From a checkpoint of a small audio frame classifier: 3.26M parameters, 41.0 epochs.
Rows from block 11, named by matrix and row number. Rows with one number belong to one attention dimension. Each number is 50 + 15 x the weight over its row's rms, rounded and kept within 0 to 99. All counts start at 0. After the name is the row's rms in percent of the matrix's.
# q: attention query (model.blocks.11.attn.q.weight, 128x128), inputs 0-63
# k: attention key (model.blocks.11.attn.k.weight, 128x128), inputs 0-63
q.23 105:45 26 54 73 71 54 58 58 67 60 63 36 49 56 68 43 48 50 41 59 17 46 41 07 44 50 35 47 42 42 58 53 51 48 51 33 38 46 59 51 50 50 55 50 61 51 22 54 37 44 44 33 58 37 39 65 57 51 60 62 52 57 64 74
k.23 112:57 15 54 60 39 59 74 66 60 62 59 22 26 60 59 32 22 66 52 58 38 72 40 46 54 41 30 38 55 22 54 49 63 38 36 62 37 61 70 38 36 78 68 32 63 61 60 60 21 50 60 47 38 32 47 72 58 26 58 37 31 52 59 35
q.24 119:47 42 24 64 31 44 39 59 57 47 57 28 44 19 36 50 53 52 28 51 49 61 61 43 39 40 57 63 40 67 36 27 50 39 23 54 38 35 73 47 25 25 54 91 54 64 55 36 37 43 27 43 57 51 61 72 61 37 42 45 38 39 60 54
k.24 117:39 47 41 47 37 68 23 93 55 83 37 19 57 51 67 58 51 43 54 52 63 63 51 52 32 24 40 67 35 46 66 16 49 41 51 53 58 39 43 38 37 61 62 30 49 55 61 35 38 61 50 55 48 51 70 48 43 37 62 35 41 65 45 48
q.25 099:51 72 28 28 23 62 50 47 59 50 48 75 60 26 48 58 42 31 32 77 57 38 52 58 26 42 75 66 64 66 45 55 71 63 37 85 38 26 37 35 40 44 44 66 51 28 58 53 57 62 43 49 56 56 29 42 16 59 49 52 49 29 35 47
k.25 107:52 59 43 53 59 38 34 54 36 59 46 75 73 22 45 69 60 28 42 53 56 25 43 49 40 67 73 56 53 62 33 56 39 79 32 64 39 43 35 69 54 48 28 58 64 24 47 48 43 45 34 68 88 69 35 42 23 56 56 78 74 69 43 60
q.26 085:60 80 48 32 26 42 57 69 41 40 43 54 38 33 59 56 53 49 56 70 46 53 68 66 57 36 57 49 56 47 60 61 65 52 39 52 60 26 40 23 53 64 47 56 48 38 62 49 56 78 41 49 61 38 68 22 45 61 50 36 46 44 70 31
k.26 094:52 53 32 66 69 36 52 46 54 31 52 54 70 70 24 74 77 09 63 18 60 09 32 41 50 52 55 56 44 45 61 40 45 59 57 58 58 57 43 52 61 70 21 56 62 35 44 37 50 55 33 41 75 77 51 35 16 68 56 53 64 83 46 69
q.27 120:69 46 43 51 47 33 58 51 45 45 64 00 54 24 38 27 41 59 65 29 68 54 50 66 75 50 57 75 32 24 58 47 45 38 49 38 77 67 82 36 60 52 48 63 49 77 63 42 52 45 57 32 33 35 73 59 87 28 51 28 52 67 64 63
k.27 107:48 58 53 49 26 66 41 71 69 60 56 25 50 63 52 46 42 78 62 58 76 66 52 67 66 53 46 69 34 58 54 45 53 24 63 36 84 53 36 30 50 43 62 38 41 88 28 33 59 60 50 36 17 41 74 34 61 46 54 24 35 56 41 55
q.28 098:62 32 41 76 53 29 37 73 46 37 51 08 46 32 36 40 49 62 42 22 52 65 65 36 59 41 49 43 21 47 27 31 34 37 40 37 55 56 71 55 49 53 57 80 64 79 55 33 50 57 45 39 54 41 56 64 69 29 50 35 43 54 45 78
k.28 101:44 37 51 38 26 69 39 79 65 62 48 10 28 65 59 48 44 56 50 54 59 72 57 61 55 49 36 52 43 34 76 34 53 20 56 50 51 57 59 39 42 59 75 34 50 74 52 41 54 52 53 37 38 30 77 50 65 34 55 32 16 47 47 45
q.29 110:43 51 68 37 65 53 47 45 58 51 24 63 51 78 38 61 46 35 63 27 70 22 32 66 50 49 48 42 66 39 57 44 55 70 60 62 49 60 40 71 54 43 39 37 71 22 61 48 66 47 39 44 47 67 49 41 19 70 49 82 44 57 25 53
k.29 109:66 54 82 44 66 42 53 27 47 45 32 68 40 44 42 55 45 46 50 42 49 55 54 43 65 56 39 35 59 50 48 69 55 70 41 41 35 44 46 57 53 54 53 71 76 28 62 89 57 57 55 71 69 64 19 37 46 71 49 77 60 34 65 40
q.30 084:30 51 41 50 67 29 38 57 74 71 44 55 41 26 26 45 53 23 36 45 48 48 48 33 27 51 72 71 46 53 26 28 42 58 49 68 43 28 53 62 62 44 43 64 39 66 58 51 48 10 35 58 55 66 22 75 40 50 47 45 62 64 45 56
k.30 087:48 60 47 41 54 46 47 56 37 90 29 72 58 26 74 40 49 70 39 79 24 83 62 44 65 62 51 46 59 59 45 53 55 62 37 56 30 18 34 44 34 55 66 55 57 27 54 86 72 50 64 60 65 37 50 32 55 39 61 70 49 34 36 40
q.31 106:77 66 48 41 48 60 45 55 57 36 52 44 62 45 31 47 64 55 71 34 55 55 65 91 72 36 44 42 50 48 47 65 60 50 49 36 86 71 55 40 71 36 54 46 51 23 75 53 63 55 61 50 40 65 70 42 49 57 48 49 55 31 48 78
k.31 109:74 59 46 41 45 57 30 34 75 30 54 41 68 64 38 49 49 43 64 43 77 67 50 50 49 42 66 59 29 51 41 57 43 42 63 39 86 64 46 58 66 30 30 89 44 47 51 33 65 61 33 47 27 81 64 43 39 69 43 20 56 47 62 70
q.32 093:38 47 64 68 97 43 62 66 48 50 37 55 55 44 54 89 48 44 65 53 35 39 38 44 48 87 67 45 46 66 33 36 56 63 32 40 69 58 17 83 55 77 37 19 17 31 58 31 62 41 64 56 62 71 42 50 26 37 55 62 61 56 60 29
k.32 086:63 33 13 40 40 53 12 54 34 72 21 45 48 64 45 47 47 51 66 29 84 47 31 69 53 60 58 72 54 57 55 22 58 38 56 59 86 64 34 44 56 69 40 56 64 67 42 48 59 68 46 19 51 51 58 46 48 49 35 48 58 68 37 56
q.33 103:56 27 48 61 29 29 58 48 67 57 44 52 00 68 58 32 34 57 40 36 50 63 51 23 50 40 30 20 74 52 74 61 81 51 38 67 40 43 56 38 35 47 63 76 66 62 57 53 52 54 62 53 58 57 43 50 50 74 36 57 32 58 39 44
k.33 110:51 61 58 54 32 24 81 47 45 40 55 71 31 42 19 55 42 66 50 38 34 56 31 41 64 68 65 14 71 54 47 54 45 52 48 61 65 50 70 71 52 47 40 57 44 55 55 61 74 30 61 73 50 30 38 47 54 52 26 37 49 53 60 25
q.34 114:54 33 16 53 12 55 18 44 46 50 50 47 42 39 44 21 29 58 39 44 57 59 47 42 40 49 21 73 78 65 52 57 56 32 41 61 39 38 72 17 53 22 42 62 71 77 42 58 36 73 60 40 61 28 60 65 60 43 39 46 36 59 50 73
k.34 107:55 50 63 54 53 42 93 47 47 31 70 90 54 26 63 50 34 33 42 73 09 47 41 38 50 56 21 41 55 53 64 65 44 59 58 30 31 49 66 55 42 38 40 39 23 41 38 53 54 43 67 43 70 29 28 61 68 42 66 58 70 43 91 65
q.35 105:25 68 32 63 42 57 48 59 57 48 74 63 64 50 60 41 76 49 46 73 46 47 55 47 47 30 40 60 36 49 55 43 55 37 68 46 38 35 68 32 50 34 55 41 49 56 06 64 30 46 39 35 45 34 54 56 50 23 42 52 61 53 66 69
k.35 104:60 60 61 55 58 65 67 44 69 23 77 53 74 51 73 41 51 47 58 67 48 29 47 51 70 07 25 47 34 44 47 73 55 51 61 49 21 65 42 29 46 59 57 50 43 27 52 55 23 43 60 51 42 49 52 39 67 54 52 58 65 56 47 59
q.36 100:59 40 75 35 40 42 37 41 40 49 39 60 71 42 60 44 39 53 26 29 59 53 73 63 61 41 41 67 65 49 45 61 37 67 73 59 66 45 47 33 67 34 52 42 64 64 68 39 54 62 60 42 56 35 74 36 65 61 41 35 39 37 29 52
k.36 103:66 48 58 40 52 44 34 31 35 49 39 51 38 50 51 68 63 42 31 35 51 48 52 52 26 63 48 50 63 51 60 62 36 54 58 31 43 44 64 56 60 02 63 51 52 48 65 62 74 40 17 69 70 61 51 56 55 44 69 39 58 79 40 75
q.37 087:61 35 37 30 19 46 81 41 48 22 48 39 56 47 37 42 42 52 36 58 58 60 69 44 71 36 43 50 44 36 53 72 59 60 58 72 39 40 74 46 49 36 55 65 66 41 65 56 59 49 27 39 49 48 50 50 71 55 46 25 49 44 38 89
k.37 090:52 55 64 21 42 43 56 45 49 82 65 52 66 68 56 48 48 44 24 66 22 48 55 35 55 28 63 29 68 56 38 56 62 72 57 59 38 28 37 44 27 51 72 28 70 39 68 58 58 53 58 53 50 58 57 47 66 54 71 44 17 40 20 30
q.38 108:49 67 72 32 68 61 78 34 48 68 48 72 37 55 71 60 45 42 55 35 37 45 44 55 61 36 69 28 43 47 53 70 48 70 51 41 64 60 27 76 45 65 40 49 56 28 61 69 68 50 54 59 63 82 36 52 44 71 73 62 50 73 45 39
k.38 106:49 39 22 43 29 42 08 40 51 73 27 33 42 52 26 35 48 67 50 11 55 68 52 58 56 57 58 51 46 36 42 56 37 37 38 79 63 48 32 44 40 33 39 74 84 56 61 54 46 65 30 70 53 63 58 47 29 67 44 44 41 63 09 60
q.39 096:55 47 54 49 62 31 64 47 34 39 60 34 69 34 68 50 32 20 29 34 49 32 11 44 62 52 50 73 27 26 37 67 22 50 79 32 52 76 58 68 45 47 23 44 65 37 50 50 41 46 18 53 58 21 23 46 44 43 58 53 70 46 39 81
k.39 100:49 40 40 39 37 41 49 46 42 81 32 26 49 53 78 42 25 57 16 68 47 40 44 62 52 26 25 53 52 51 42 41 48 56 71 47 15 43 55 31 12 60 58 49 47 76 68 50 56 72 37 35 49 54 48 63 72 44 49 42 33 60 34 43
q.40 105:53 56 56 67 53 60 58 64 34 68 39 36 52 62 29 60 42 71 64 62 61 60 41 12 59 61 66 49 32 41 59 60 31 42 66 28 70 70 83 50 56 75 58 71 33 41 38 57 70 43 50 70 65 79 46 42 38 44 64 52 42 67 55 41
k.40 095:22 34 53 83 47 44 58 73 48 71 38 40 59 56 25 42 64 48 58 39 31 68 71 19 38 67 65 69 46 57 61 44 65 52 55 64 56 49 50 41 63 55 45 69 48 53 25 44 45 58 46 44 29 46 75 59 66 54 57 72 19 56 45 29
q.41 113:43 58 72 40 74 64 83 35 55 39 47 57 36 61 68 58 63 34 45 53 39 55 44 24 35 48 71 26 11 27 52 69 45 59 64 44 50 58 48 96 35 67 60 57 36 34 59 46 71 26 48 66 42 76 39 51 35 54 55 54 51 62 38 33
k.41 106:29 34 49 58 40 47 28 64 28 81 26 23 47 72 34 38 53 77 44 38 66 58 52 48 37 39 62 41 49 49 36 43 45 43 59 80 48 47 43 50 45 80 60 54 56 50 66 39 63 54 59 62 41 53 60 51 48 53 33 48 40 51 03 17
q.42 114:53 51 39 35 53 59 47 41 60 31 28 79 46 61 23 63 75 66 55 58 69 56 89 60 39 57 36 33 81 67 61 27 61 66 17 49 56 09 33 48 49 65 59 35 31 39 48 37 78 43 77 45 48 79 65 69 45 62 51 59 43 39 55 15
k.42 108:58 58 56 60 57 69 18 52 57 53 58 78 50 58 31 56 52 54 87 27 59 67 41 62 41 68 62 60 48 49 37 45 53 40 41 70 89 67 35 73 82 39 48 40 45 24 44 54 43 57 49 37 42 56 35 35 23 52 43 45 66 46 56 38
q.43 101:57 40 52 29 28 50 49 40 50 23 19 56 51 44 12 58 51 60 53 75 46 70 92 63 49 73 33 61 60 71 62 54 43 54 52 40 61 29 49 32 63 26 64 53 46 53 51 46 64 48 70 55 56 67 77 57 47 64 65 42 45 45 47 60
k.43 107:54 54 70 55 52 73 32 58 52 53 58 80 54 65 50 66 61 47 68 38 33 64 63 46 26 68 69 68 72 46 46 52 77 57 53 53 56 59 24 81 60 13 51 32 56 30 38 55 47 44 59 48 47 40 46 31 12 49 68 71 66 62 48 52
q.44 108:79 40 30 34 13 52 15 39 49 47 41 50 43 33 52 30 56 46 35 42 48 56 50 68 46 48 22 84 73 60 54 57 44 35 44 60 53 50 55 21 56 30 31 57 59 74 40 62 31 84 58 35 55 26 63 52 63 48 65 47 41 55 28 89
k.44 105:56 59 54 36 46 54 64 47 66 33 73 79 46 22 61 52 47 55 51 60 29 60 50 45 49 55 34 67 62 45 52 67 49 49 59 42 40 57 36 51 31 09 49 32 38 46 34 63 36 53 50 66 71 22 47 51 33 34 78 57 82 41 73 81
q.45 093:07 61 55 70 80 46 74 56 84 58 66 63 34 65 74 60 55 59 74 52 30 44 33 44 69 46 56 18 42 44 46 38 62 47 50 48 44 59 11 68 51 58 42 48 59 43 38 51 48 28 45 65 52 52 29 53 44 44 51 81 58 48 63 41
k.45 091:45 59 25 52 36 49 21 29 54 50 38 41 48 48 51 33 44 62 55 38 65 36 27 71 70 35 52 40 37 47 49 60 52 45 46 73 76 57 23 30 61 72 28 79 78 49 56 73 46 43 43 56 39 68 49 55 49 59 34 50 29 66 29 55
q.46 092:52 68 51 50 73 78 12 49 54 67 57 71 63 39 66 66 68 45 76 64 40 61 39 65 34 56 46 73 37 56 41 26 28 15 35 37 59 65 10 62 55 63 26 44 33 56 32 65 39 64 64 67 61 76 48 54 44 48 88 67 63 63 37 61
k.46 091:53 56 25 72 51 52 27 59 60 45 41 52 39 34 37 26 52 52 76 28 69 61 63 58 52 62 41 90 42 34 57 47 44 37 34 58 60 69 32 38 56 51 46 60 63 57 35 53 31 49 48 53 55 56 55 43 32 57 57 77 77 49 57 77
q.47 109:41 43 49 50 20 42 56 47 23 54 68 32 75 44 55 38 58 53 24 62 42 44 46 32 65 51 50 56 33 33 48 80 33 50 82 57 35 44 99 35 50 45 57 50 55 54 29 60 39 40 28 50 46 23 58 41 59 25 33 27 49 48 51 71
k.47 101:51 38 61 42 57 67 70 50 42 34 56 43 61 66 70 50 54 43 26 75 17 32 56 37 51 38 40 55 52 50 57 64 50 66 52 45 17 47 63 34 31 56 45 39 38 37 47 47 31 52 55 41 60 35 65 56 80 51 75 48 31 51 47 45
q.48 093:61 23 52 54 51 46 78 50 22 35 61 33 75 57 69 63 58 56 47 27 54 36 46 33 55 60 84 33 39 30 44 61 48 60 63 61 60 46 84 58 52 42 73 42 43 34 58 10 80 43 45 36 36 32 50 40 63 43 25 27 47 59 56 27
k.48 094:40 19 57 57 57 49 78 55 32 45 54 40 50 68 68 65 46 43 35 56 36 28 50 24 27 60 48 39 61 55 45 41 56 62 45 52 42 24 58 41 53 74 63 40 22 57 62 36 60 68 50 43 48 39 61 38 70 47 49 46 30 79 38 21
q.49 087:51 46 34 40 18 55 55 46 64 72 52 48 51 54 39 42 35 59 48 55 63 49 44 46 65 29 23 49 98 46 64 58 52 30 51 59 48 56 56 00 54 34 57 49 65 62 48 83 42 71 59 38 62 60 58 56 58 43 47 48 50 70 40 73
k.49 088:51 75 69 53 62 45 50 49 95 21 63 78 30 27 46 53 28 38 54 56 30 60 49 41 56 42 21 62 55 28 44 60 48 58 42 58 43 49 48 56 57 00 41 66 65 49 65 79 46 44 48 66 54 49 64 35 64 62 48 61 53 48 66 74
q.50 102:30 86 39 43 42 47 65 43 66 69 73 43 81 43 67 48 66 59 45 71 36 46 58 42 61 19 33 51 39 35 64 52 58 40 50 41 30 39 54 02 52 43 51 50 63 60 33 49 36 30 33 47 51 38 54 25 64 34 40 43 43 52 62 75
k.50 101:51 54 63 52 55 59 51 36 95 36 65 33 73 58 82 35 54 39 54 66 30 62 56 53 63 17 51 49 27 17 37 73 68 42 55 50 31 59 39 34 35 34 54 60 69 25 57 56 21 59 36 66 37 69 61 54 65 67 47 38 41 61 44 61
q.51 101:32 60 46 51 61 38 86 70 61 38 69 47 82 46 49 55 47 58 58 61 44 51 65 49 85 44 40 49 29 30 46 55 54 64 51 43 50 30 57 22 65 48 63 22 55 46 27 44 41 31 36 47 39 38 61 41 76 32 44 33 59 38 79 71
k.51 109:63 51 52 42 45 77 39 39 69 45 43 35 74 78 74 53 67 39 45 57 46 54 58 63 50 14 41 51 44 24 39 57 66 63 55 39 36 41 55 18 43 50 55 45 75 39 58 40 31 69 43 59 42 83 66 50 69 75 58 35 18 60 41 49
q.52 088:31 48 60 49 39 28 77 72 41 47 36 33 61 25 15 68 41 42 45 68 70 66 75 33 63 53 73 25 42 58 28 32 33 71 78 63 37 41 81 53 45 33 64 46 41 46 66 38 77 18 26 51 49 56 57 40 53 28 51 40 56 45 62 52
k.52 092:41 63 60 38 72 44 69 32 57 40 45 45 62 85 63 49 64 37 42 77 69 33 41 58 35 42 70 56 58 68 39 39 61 74 52 40 45 40 43 34 41 51 67 29 37 33 88 51 67 61 49 27 33 74 67 43 63 63 58 59 34 49 41 16
q.53 098:39 41 33 47 19 52 41 54 47 30 56 50 60 47 24 46 48 52 58 77 54 51 70 44 69 60 55 62 56 42 49 64 54 57 63 53 46 10 89 25 76 53 40 55 64 63 22 67 48 46 37 42 39 33 49 52 66 37 21 47 55 45 55 64
k.53 096:39 61 69 49 43 79 56 50 66 49 53 52 67 53 70 42 48 44 45 80 35 55 68 54 47 31 36 49 63 44 40 71 74 70 54 38 37 32 46 41 39 48 48 28 53 32 59 55 29 59 62 33 40 52 52 46 81 51 74 47 35 51 48 26
q.54 110:61 22 39 79 31 44 46 53 32 65 71 20 51 56 43 34 19 59 46 34 51 41 27 24 51 49 42 58 62 37 46 61 45 27 68 52 47 69 86 23 59 30 56 62 72 67 48 63 39 72 43 54 57 26 64 46 63 40 42 33 42 59 41 78
k.54 106:43 49 62 53 59 44 93 52 40 35 54 51 47 51 46 56 45 42 28 76 07 47 51 12 55 60 38 47 58 74 63 53 46 59 57 28 19 42 78 52 40 51 50 60 28 55 32 33 57 42 60 55 62 38 53 51 80 46 49 57 38 53 71 51
q.55 097:54 51 54 52 38 56 81 40 66 59 84 47 43 68 99 40 48 38 46 23 33 55 30 31 65 24 57 47 24 31 49 78 46 53 47 56 56 68 37 64 54 50 65 60 86 39 44 55 33 62 36 63 28 48 43 36 63 67 63 44 59 70 54 59
k.55 095:58 52 20 48 38 40 43 46 54 63 25 16 39 44 66 31 32 61 16 32 38 60 52 48 64 30 41 30 40 28 48 51 39 57 47 44 29 41 51 35 36 76 62 60 88 56 50 57 54 41 39 86 62 66 62 69 72 52 44 49 28 61 34 53
q.56 088:56 40 19 59 32 50 65 62 60 62 54 32 40 50 45 32 53 73 37 40 42 55 40 30 40 39 32 51 69 41 58 46 62 53 31 65 22 38 81 16 47 35 60 67 71 67 55 48 33 48 35 39 38 18 42 56 57 53 22 43 46 45 71 66
k.56 090:57 62 59 60 51 54 99 62 66 41 69 63 60 48 71 53 46 57 45 76 32 49 56 37 54 50 50 06 77 60 42 44 55 51 57 37 51 39 68 43 37 69 54 45 38 45 58 51 54 40 64 37 48 49 40 63 78 47 39 24 35 40 72 27
q.57 118:60 37 50 50 46 26 58 47 76 66 41 47 30 67 58 39 33 81 66 20 48 66 61 46 69 58 30 42 88 61 49 33 68 56 29 69 58 55 34 21 70 33 56 74 78 52 52 39 46 63 68 61 50 47 52 51 43 63 28 47 40 39 59 29
k.57 119:57 61 55 45 45 35 73 46 55 31 42 63 40 45 47 77 57 54 62 26 49 60 50 55 56 79 56 08 67 59 44 45 47 45 34 40 69 46 65 74 67 33 51 71 73 76 46 50 70 23 45 62 56 60 39 56 44 48 47 43 33 63 85 51
q.58 094:55 72 46 31 36 55 92 42 65 65 51 67 26 57 69 41 49 47 58 39 40 61 56 23 66 26 60 26 70 32 81 58 80 47 30 42 32 35 51 20 24 72 63 72 62 46 51 55 50 26 64 51 41 62 40 65 58 70 45 61 46 43 62 49
k.58 095:56 59 39 44 35 51 35 61 71 56 44 51 37 55 34 34 39 64 53 26 42 73 48 59 52 38 65 25 53 21 34 67 67 53 34 76 73 44 49 42 57 51 51 49 58 53 80 53 35 48 60 89 47 74 59 51 60 72 16 39 25 37 36 14
q.59 099:62 44 38 38 21 35 36 56 63 61 49 29 37 43 20 38 18 68 50 29 49 64 64 27 55 48 13 50 86 53 43 48 43 49 32 58 47 51 57 25 66 15 45 75 79 57 53 68 40 66 46 71 57 42 60 53 56 54 43 39 49 46 58 82
k.59 091:59 67 74 38 40 42 86 56 87 48 46 77 52 30 58 66 47 60 45 72 32 55 47 32 40 68 37 35 79 62 55 37 52 53 37 21 52 38 64 57 43 48 62 49 59 62 49 47 62 44 65 61 57 43 53 68 61 48 62 56 36 41 70 34
q.60 119:66 66 48 18 55 59 71 28 72 38 25 79 43 53 62 44 67 57 40 56 48 67 85 71 47 37 44 39 64 60 72 50 72 70 26 45 56 17 15 40 38 54 52 44 52 49 46 35 67 47 64 39 47 66 55 60 60 76 60 52 58 42 51 44
k.60 113:66 63 47 41 41 53 23 48 62 64 55 63 31 43 47 57 51 72 67 02 71 68 49 71 39 49 61 46 49 32 32 59 56 56 38 72 67 55 24 63 64 34 56 59 69 44 58 62 38 54 29 68 49 68 34 41 20 55 52 40 59 39 36 59
q.61 120:53 57 62 26 58 50 60 44 67 42 28 69 33 63 73 60 65 52 45 47 45 61 71 68 34 50 41 38 56 66 57 35 62 72 33 41 65 41 08 71 46 63 53 38 56 42 60 44 64 56 72 47 57 68 54 44 46 73 72 65 32 57 49 32
k.61 116:46 61 45 36 45 54 07 50 58 60 41 67 43 52 35 57 53 67 61 04 73 60 53 68 46 51 67 62 41 35 46 45 38 35 45 63 71 61 30 64 71 54 44 63 60 52 46 50 51 54 34 57 47 61 36 47 10 63 55 43 66 56 36 58
q.62 108:78 42 53 68 63 54 69 56 48 56 59 31 27 44 49 51 44 48 72 29 60 38 21 52 37 53 60 51 30 44 50 59 27 51 28 50 64 92 37 84 57 75 28 72 37 20 58 35 49 60 53 61 51 62 33 47 39 77 70 53 50 71 46 48
k.62 106:26 40 39 54 35 35 51 76 27 83 37 35 35 53 32 37 39 52 36 45 43 65 59 24 56 72 57 43 52 49 68 08 53 43 45 41 46 35 34 43 39 77 54 61 50 72 42 41 68 50 58 41 54 56 49 46 45 54 51 59 24 55 40 45
q.63 106:30 44 57 70 74 76 36 68 42 55 72 39 59 65 50 62 58 48 77 71 66 39 21 36 48 60 66 56 20 52 49 35 41 36 68 24 51 56 55 63 59 73 54 52 31 42 33 38 42 45 26 64 41 62 55 46 45 26 41 54 66 57 51 31
k.63 115:33 47 54 75 60 53 37 67 58 49 60 26 69 60 57 33 49 40 63 75 59 38 60 31 73 53 45 71 29 52 57 44 45 53 60 44 44 46 59 37 64 79 47 58 40 50 36 34 41 48 55 40 40 53 60 41 73 39 39 57 54 49 58 48
q.64 098:29 66 32 70 45 35 50 71 22 59 29 57 71 42 50 46 70 92 40 50 53 60 74 31 46 54 27 50 45 66 48 43 37 37 49 38 49 19 55 59 68 36 59 85 76 86 26 39 61 43 50 67 56 46 54 43 28 36 29 47 62 50 64 65
k.64 098:39 50 71 80 50 61 64 64 50 67 44 29 29 65 55 65 30 74 42 55 54 58 56 24 60 59 38 40 62 48 66 42 33 46 73 42 37 57 49 67 54 23 65 76 75 60 34 31 79 49 21 44 73 60 42 38 16 30 69 52 40 59 45 65
q.65 097:57 66 69 35 44 61 62 29 56 40 66 40 40 55 47 42 48 30 67 37 55 52 17 44 62 28 58 51 35 13 58 71 36 61 49 63 60 73 61 65 46 74 46 44 40 32 70 71 68 32 56 40 39 59 28 57 56 64 64 43 65 54 20 48
k.65 106:65 48 56 26 34 48 54 37 19 42 50 49 29 16 38 35 31 38 36 59 67 76 39 57 50 64 78 66 32 47 38 82 25 38 40 41 53 58 49 44 33 67 55 53 39 48 56 81 45 57 58 70 43 47 30 52 60 48 70 53 43 37 19 36
q.66 108:45 36 39 69 51 59 22 50 55 46 28 58 48 67 25 54 70 53 71 78 48 49 69 43 39 52 51 17 60 70 37 33 75 34 41 41 36 40 46 48 38 41 60 41 36 37 53 60 40 50 47 60 63 78 56 65 37 61 47 71 42 23 63 42
k.66 101:48 53 46 57 46 59 57 51 81 32 50 75 59 57 44 43 29 64 56 64 43 36 61 42 44 42 25 32 76 67 60 53 76 65 28 59 59 37 56 45 54 50 43 37 36 42 45 58 42 60 55 23 53 53 52 49 42 66 32 51 40 28 96 63
q.67 094:75 60 43 27 46 44 69 62 46 71 72 42 58 41 67 54 43 44 42 12 75 40 38 44 58 23 73 67 42 13 42 47 13 55 63 65 62 63 57 51 52 43 54 57 64 72 62 25 57 54 62 59 38 35 33 54 63 41 40 16 37 50 42 62
k.67 093:59 59 56 34 45 53 55 53 28 58 41 19 41 34 58 68 53 35 15 39 55 73 43 42 45 43 72 60 32 44 63 29 09 47 66 45 35 62 28 40 42 44 56 50 38 51 60 35 82 39 39 74 52 60 46 58 54 38 80 52 46 67 17 28
q.68 104:48 72 76 24 60 58 46 43 42 60 66 28 49 59 62 64 39 38 51 38 74 45 38 35 47 44 62 59 27 39 48 42 19 70 82 69 47 32 59 43 77 48 64 30 38 71 61 44 83 33 60 67 27 26 30 46 69 57 51 37 40 47 15 35
k.68 103:50 10 65 16 45 36 41 31 38 38 34 44 60 50 44 63 49 19 48 57 68 36 42 47 58 61 69 74 37 37 51 58 65 71 47 40 50 55 46 51 45 78 63 68 49 44 48 68 74 81 41 58 53 48 53 54 49 72 52 65 35 50 20 34
q.69 094:64 56 59 14 48 51 89 21 64 63 53 34 44 59 56 70 30 43 62 32 81 42 28 30 60 35 69 40 41 43 45 70 42 49 59 59 53 71 61 33 55 41 66 39 41 46 59 45 70 59 55 49 40 47 23 46 34 79 48 39 51 49 35 52
k.69 088:65 35 56 21 57 32 57 14 40 30 48 55 49 48 35 60 49 24 63 53 57 49 54 56 53 65 61 59 30 62 44 53 64 66 14 54 54 49 54 64 25 70 41 74 42 34 48 67 59 91 37 56 56 58 48 63 32 82 56 57 36 45 53 46
q.70 101:53 61 43 33 35 60 51 39 70 45 65 50 62 28 76 36 54 32 79 51 39 50 32 86 49 44 44 63 57 40 45 73 64 28 19 70 84 76 44 63 39 57 58 30 49 33 42 76 22 66 35 45 42 39 63 61 49 54 57 61 42 58 59 62
k.70 113:44 71 17 44 54 55 11 65 52 69 81 44 72 25 45 27 60 27 70 39 45 57 47 64 51 28 59 73 28 33 49 44 46 20 27 47 57 58 40 47 38 39 35 46 49 43 51 66 20 24 57 52 32 48 57 67 49 49 56 63 78 39 46 67
q.71 101:27 70 48 83 36 25 57 36 51 28 36 78 70 40 23 69 48 74 36 58 43 43 77 42 77 73 37 16 50 78 57 45 35 45 50 37 56 38 44 71 52 45 07 66 50 42 44 44 67 54 52 62 75 80 56 55 21 55 39 55 49 36 88 57
k.71 100:66 43 43 76 38 48 62 61 44 63 27 42 25 67 29 52 19 68 56 27 55 53 48 40 50 73 30 25 72 63 65 62 50 40 43 63 63 46 61 64 67 53 45 83 48 58 55 35 43 74 47 33 58 70 57 39 12 60 49 43 45 56 63 46
q.72 118:48 59 60 26 66 49 44 11 69 42 40 63 44 71 53 51 56 20 79 40 48 36 34 75 47 58 58 44 47 53 30 55 57 59 47 46 70 66 54 54 50 41 44 20 46 20 67 70 46 60 50 62 54 79 58 46 37 84 59 65 28 46 35 35
k.72 107:58 57 36 22 42 34 34 32 77 49 49 77 72 33 40 37 48 14 57 53 52 29 57 69 67 53 41 48 60 44 46 62 68 63 22 57 77 40 54 41 50 53 38 42 43 25 51 51 16 80 55 37 46 40 76 52 50 82 45 53 51 34 68 65
q.73 097:52 34 28 70 37 51 39 52 52 48 54 89 43 47 33 49 62 53 51 77 23 61 73 40 41 70 33 36 74 79 39 59 77 35 15 51 44 68 26 61 45 48 27 52 49 22 34 60 22 56 46 47 74 55 51 57 34 60 42 72 58 23 78 58
k.73 096:56 67 30 60 59 61 40 49 53 45 59 70 40 47 49 42 38 72 63 66 31 55 53 40 41 55 11 26 83 46 61 61 49 39 27 60 46 35 58 46 70 38 42 60 40 60 43 37 34 41 66 48 52 50 48 66 52 46 41 46 43 41 99 65
q.74 095:35 69 46 34 42 52 13 44 64 63 52 70 70 50 54 53 73 49 64 45 50 48 57 45 62 36 45 25 35 38 35 57 55 37 50 44 75 36 44 59 64 44 65 47 46 26 39 62 58 60 32 78 20 54 36 48 14 61 44 54 48 18 46 65
k.74 091:66 50 38 31 42 28 39 31 47 57 56 62 37 47 36 43 24 17 49 65 46 49 56 51 63 66 47 75 56 49 63 51 62 61 16 70 45 46 62 50 38 53 45 68 50 42 41 74 49 82 15 39 56 70 47 71 37 74 61 51 51 31 75 81
q.75 089:48 12 50 55 64 27 41 44 47 63 42 38 27 81 43 41 43 49 22 54 60 40 63 23 35 65 57 51 62 68 49 28 43 77 78 37 27 47 33 30 71 54 43 40 58 56 57 26 56 47 64 51 52 48 53 48 67 58 56 42 26 32 24 30
k.75 094:52 48 65 43 49 37 73 24 60 27 34 69 50 70 57 77 55 62 49 45 40 13 58 54 65 68 19 14 70 60 49 48 78 79 46 46 51 43 68 36 51 66 54 38 63 35 53 50 63 73 57 32 70 30 69 51 73 61 32 65 40 43 73 33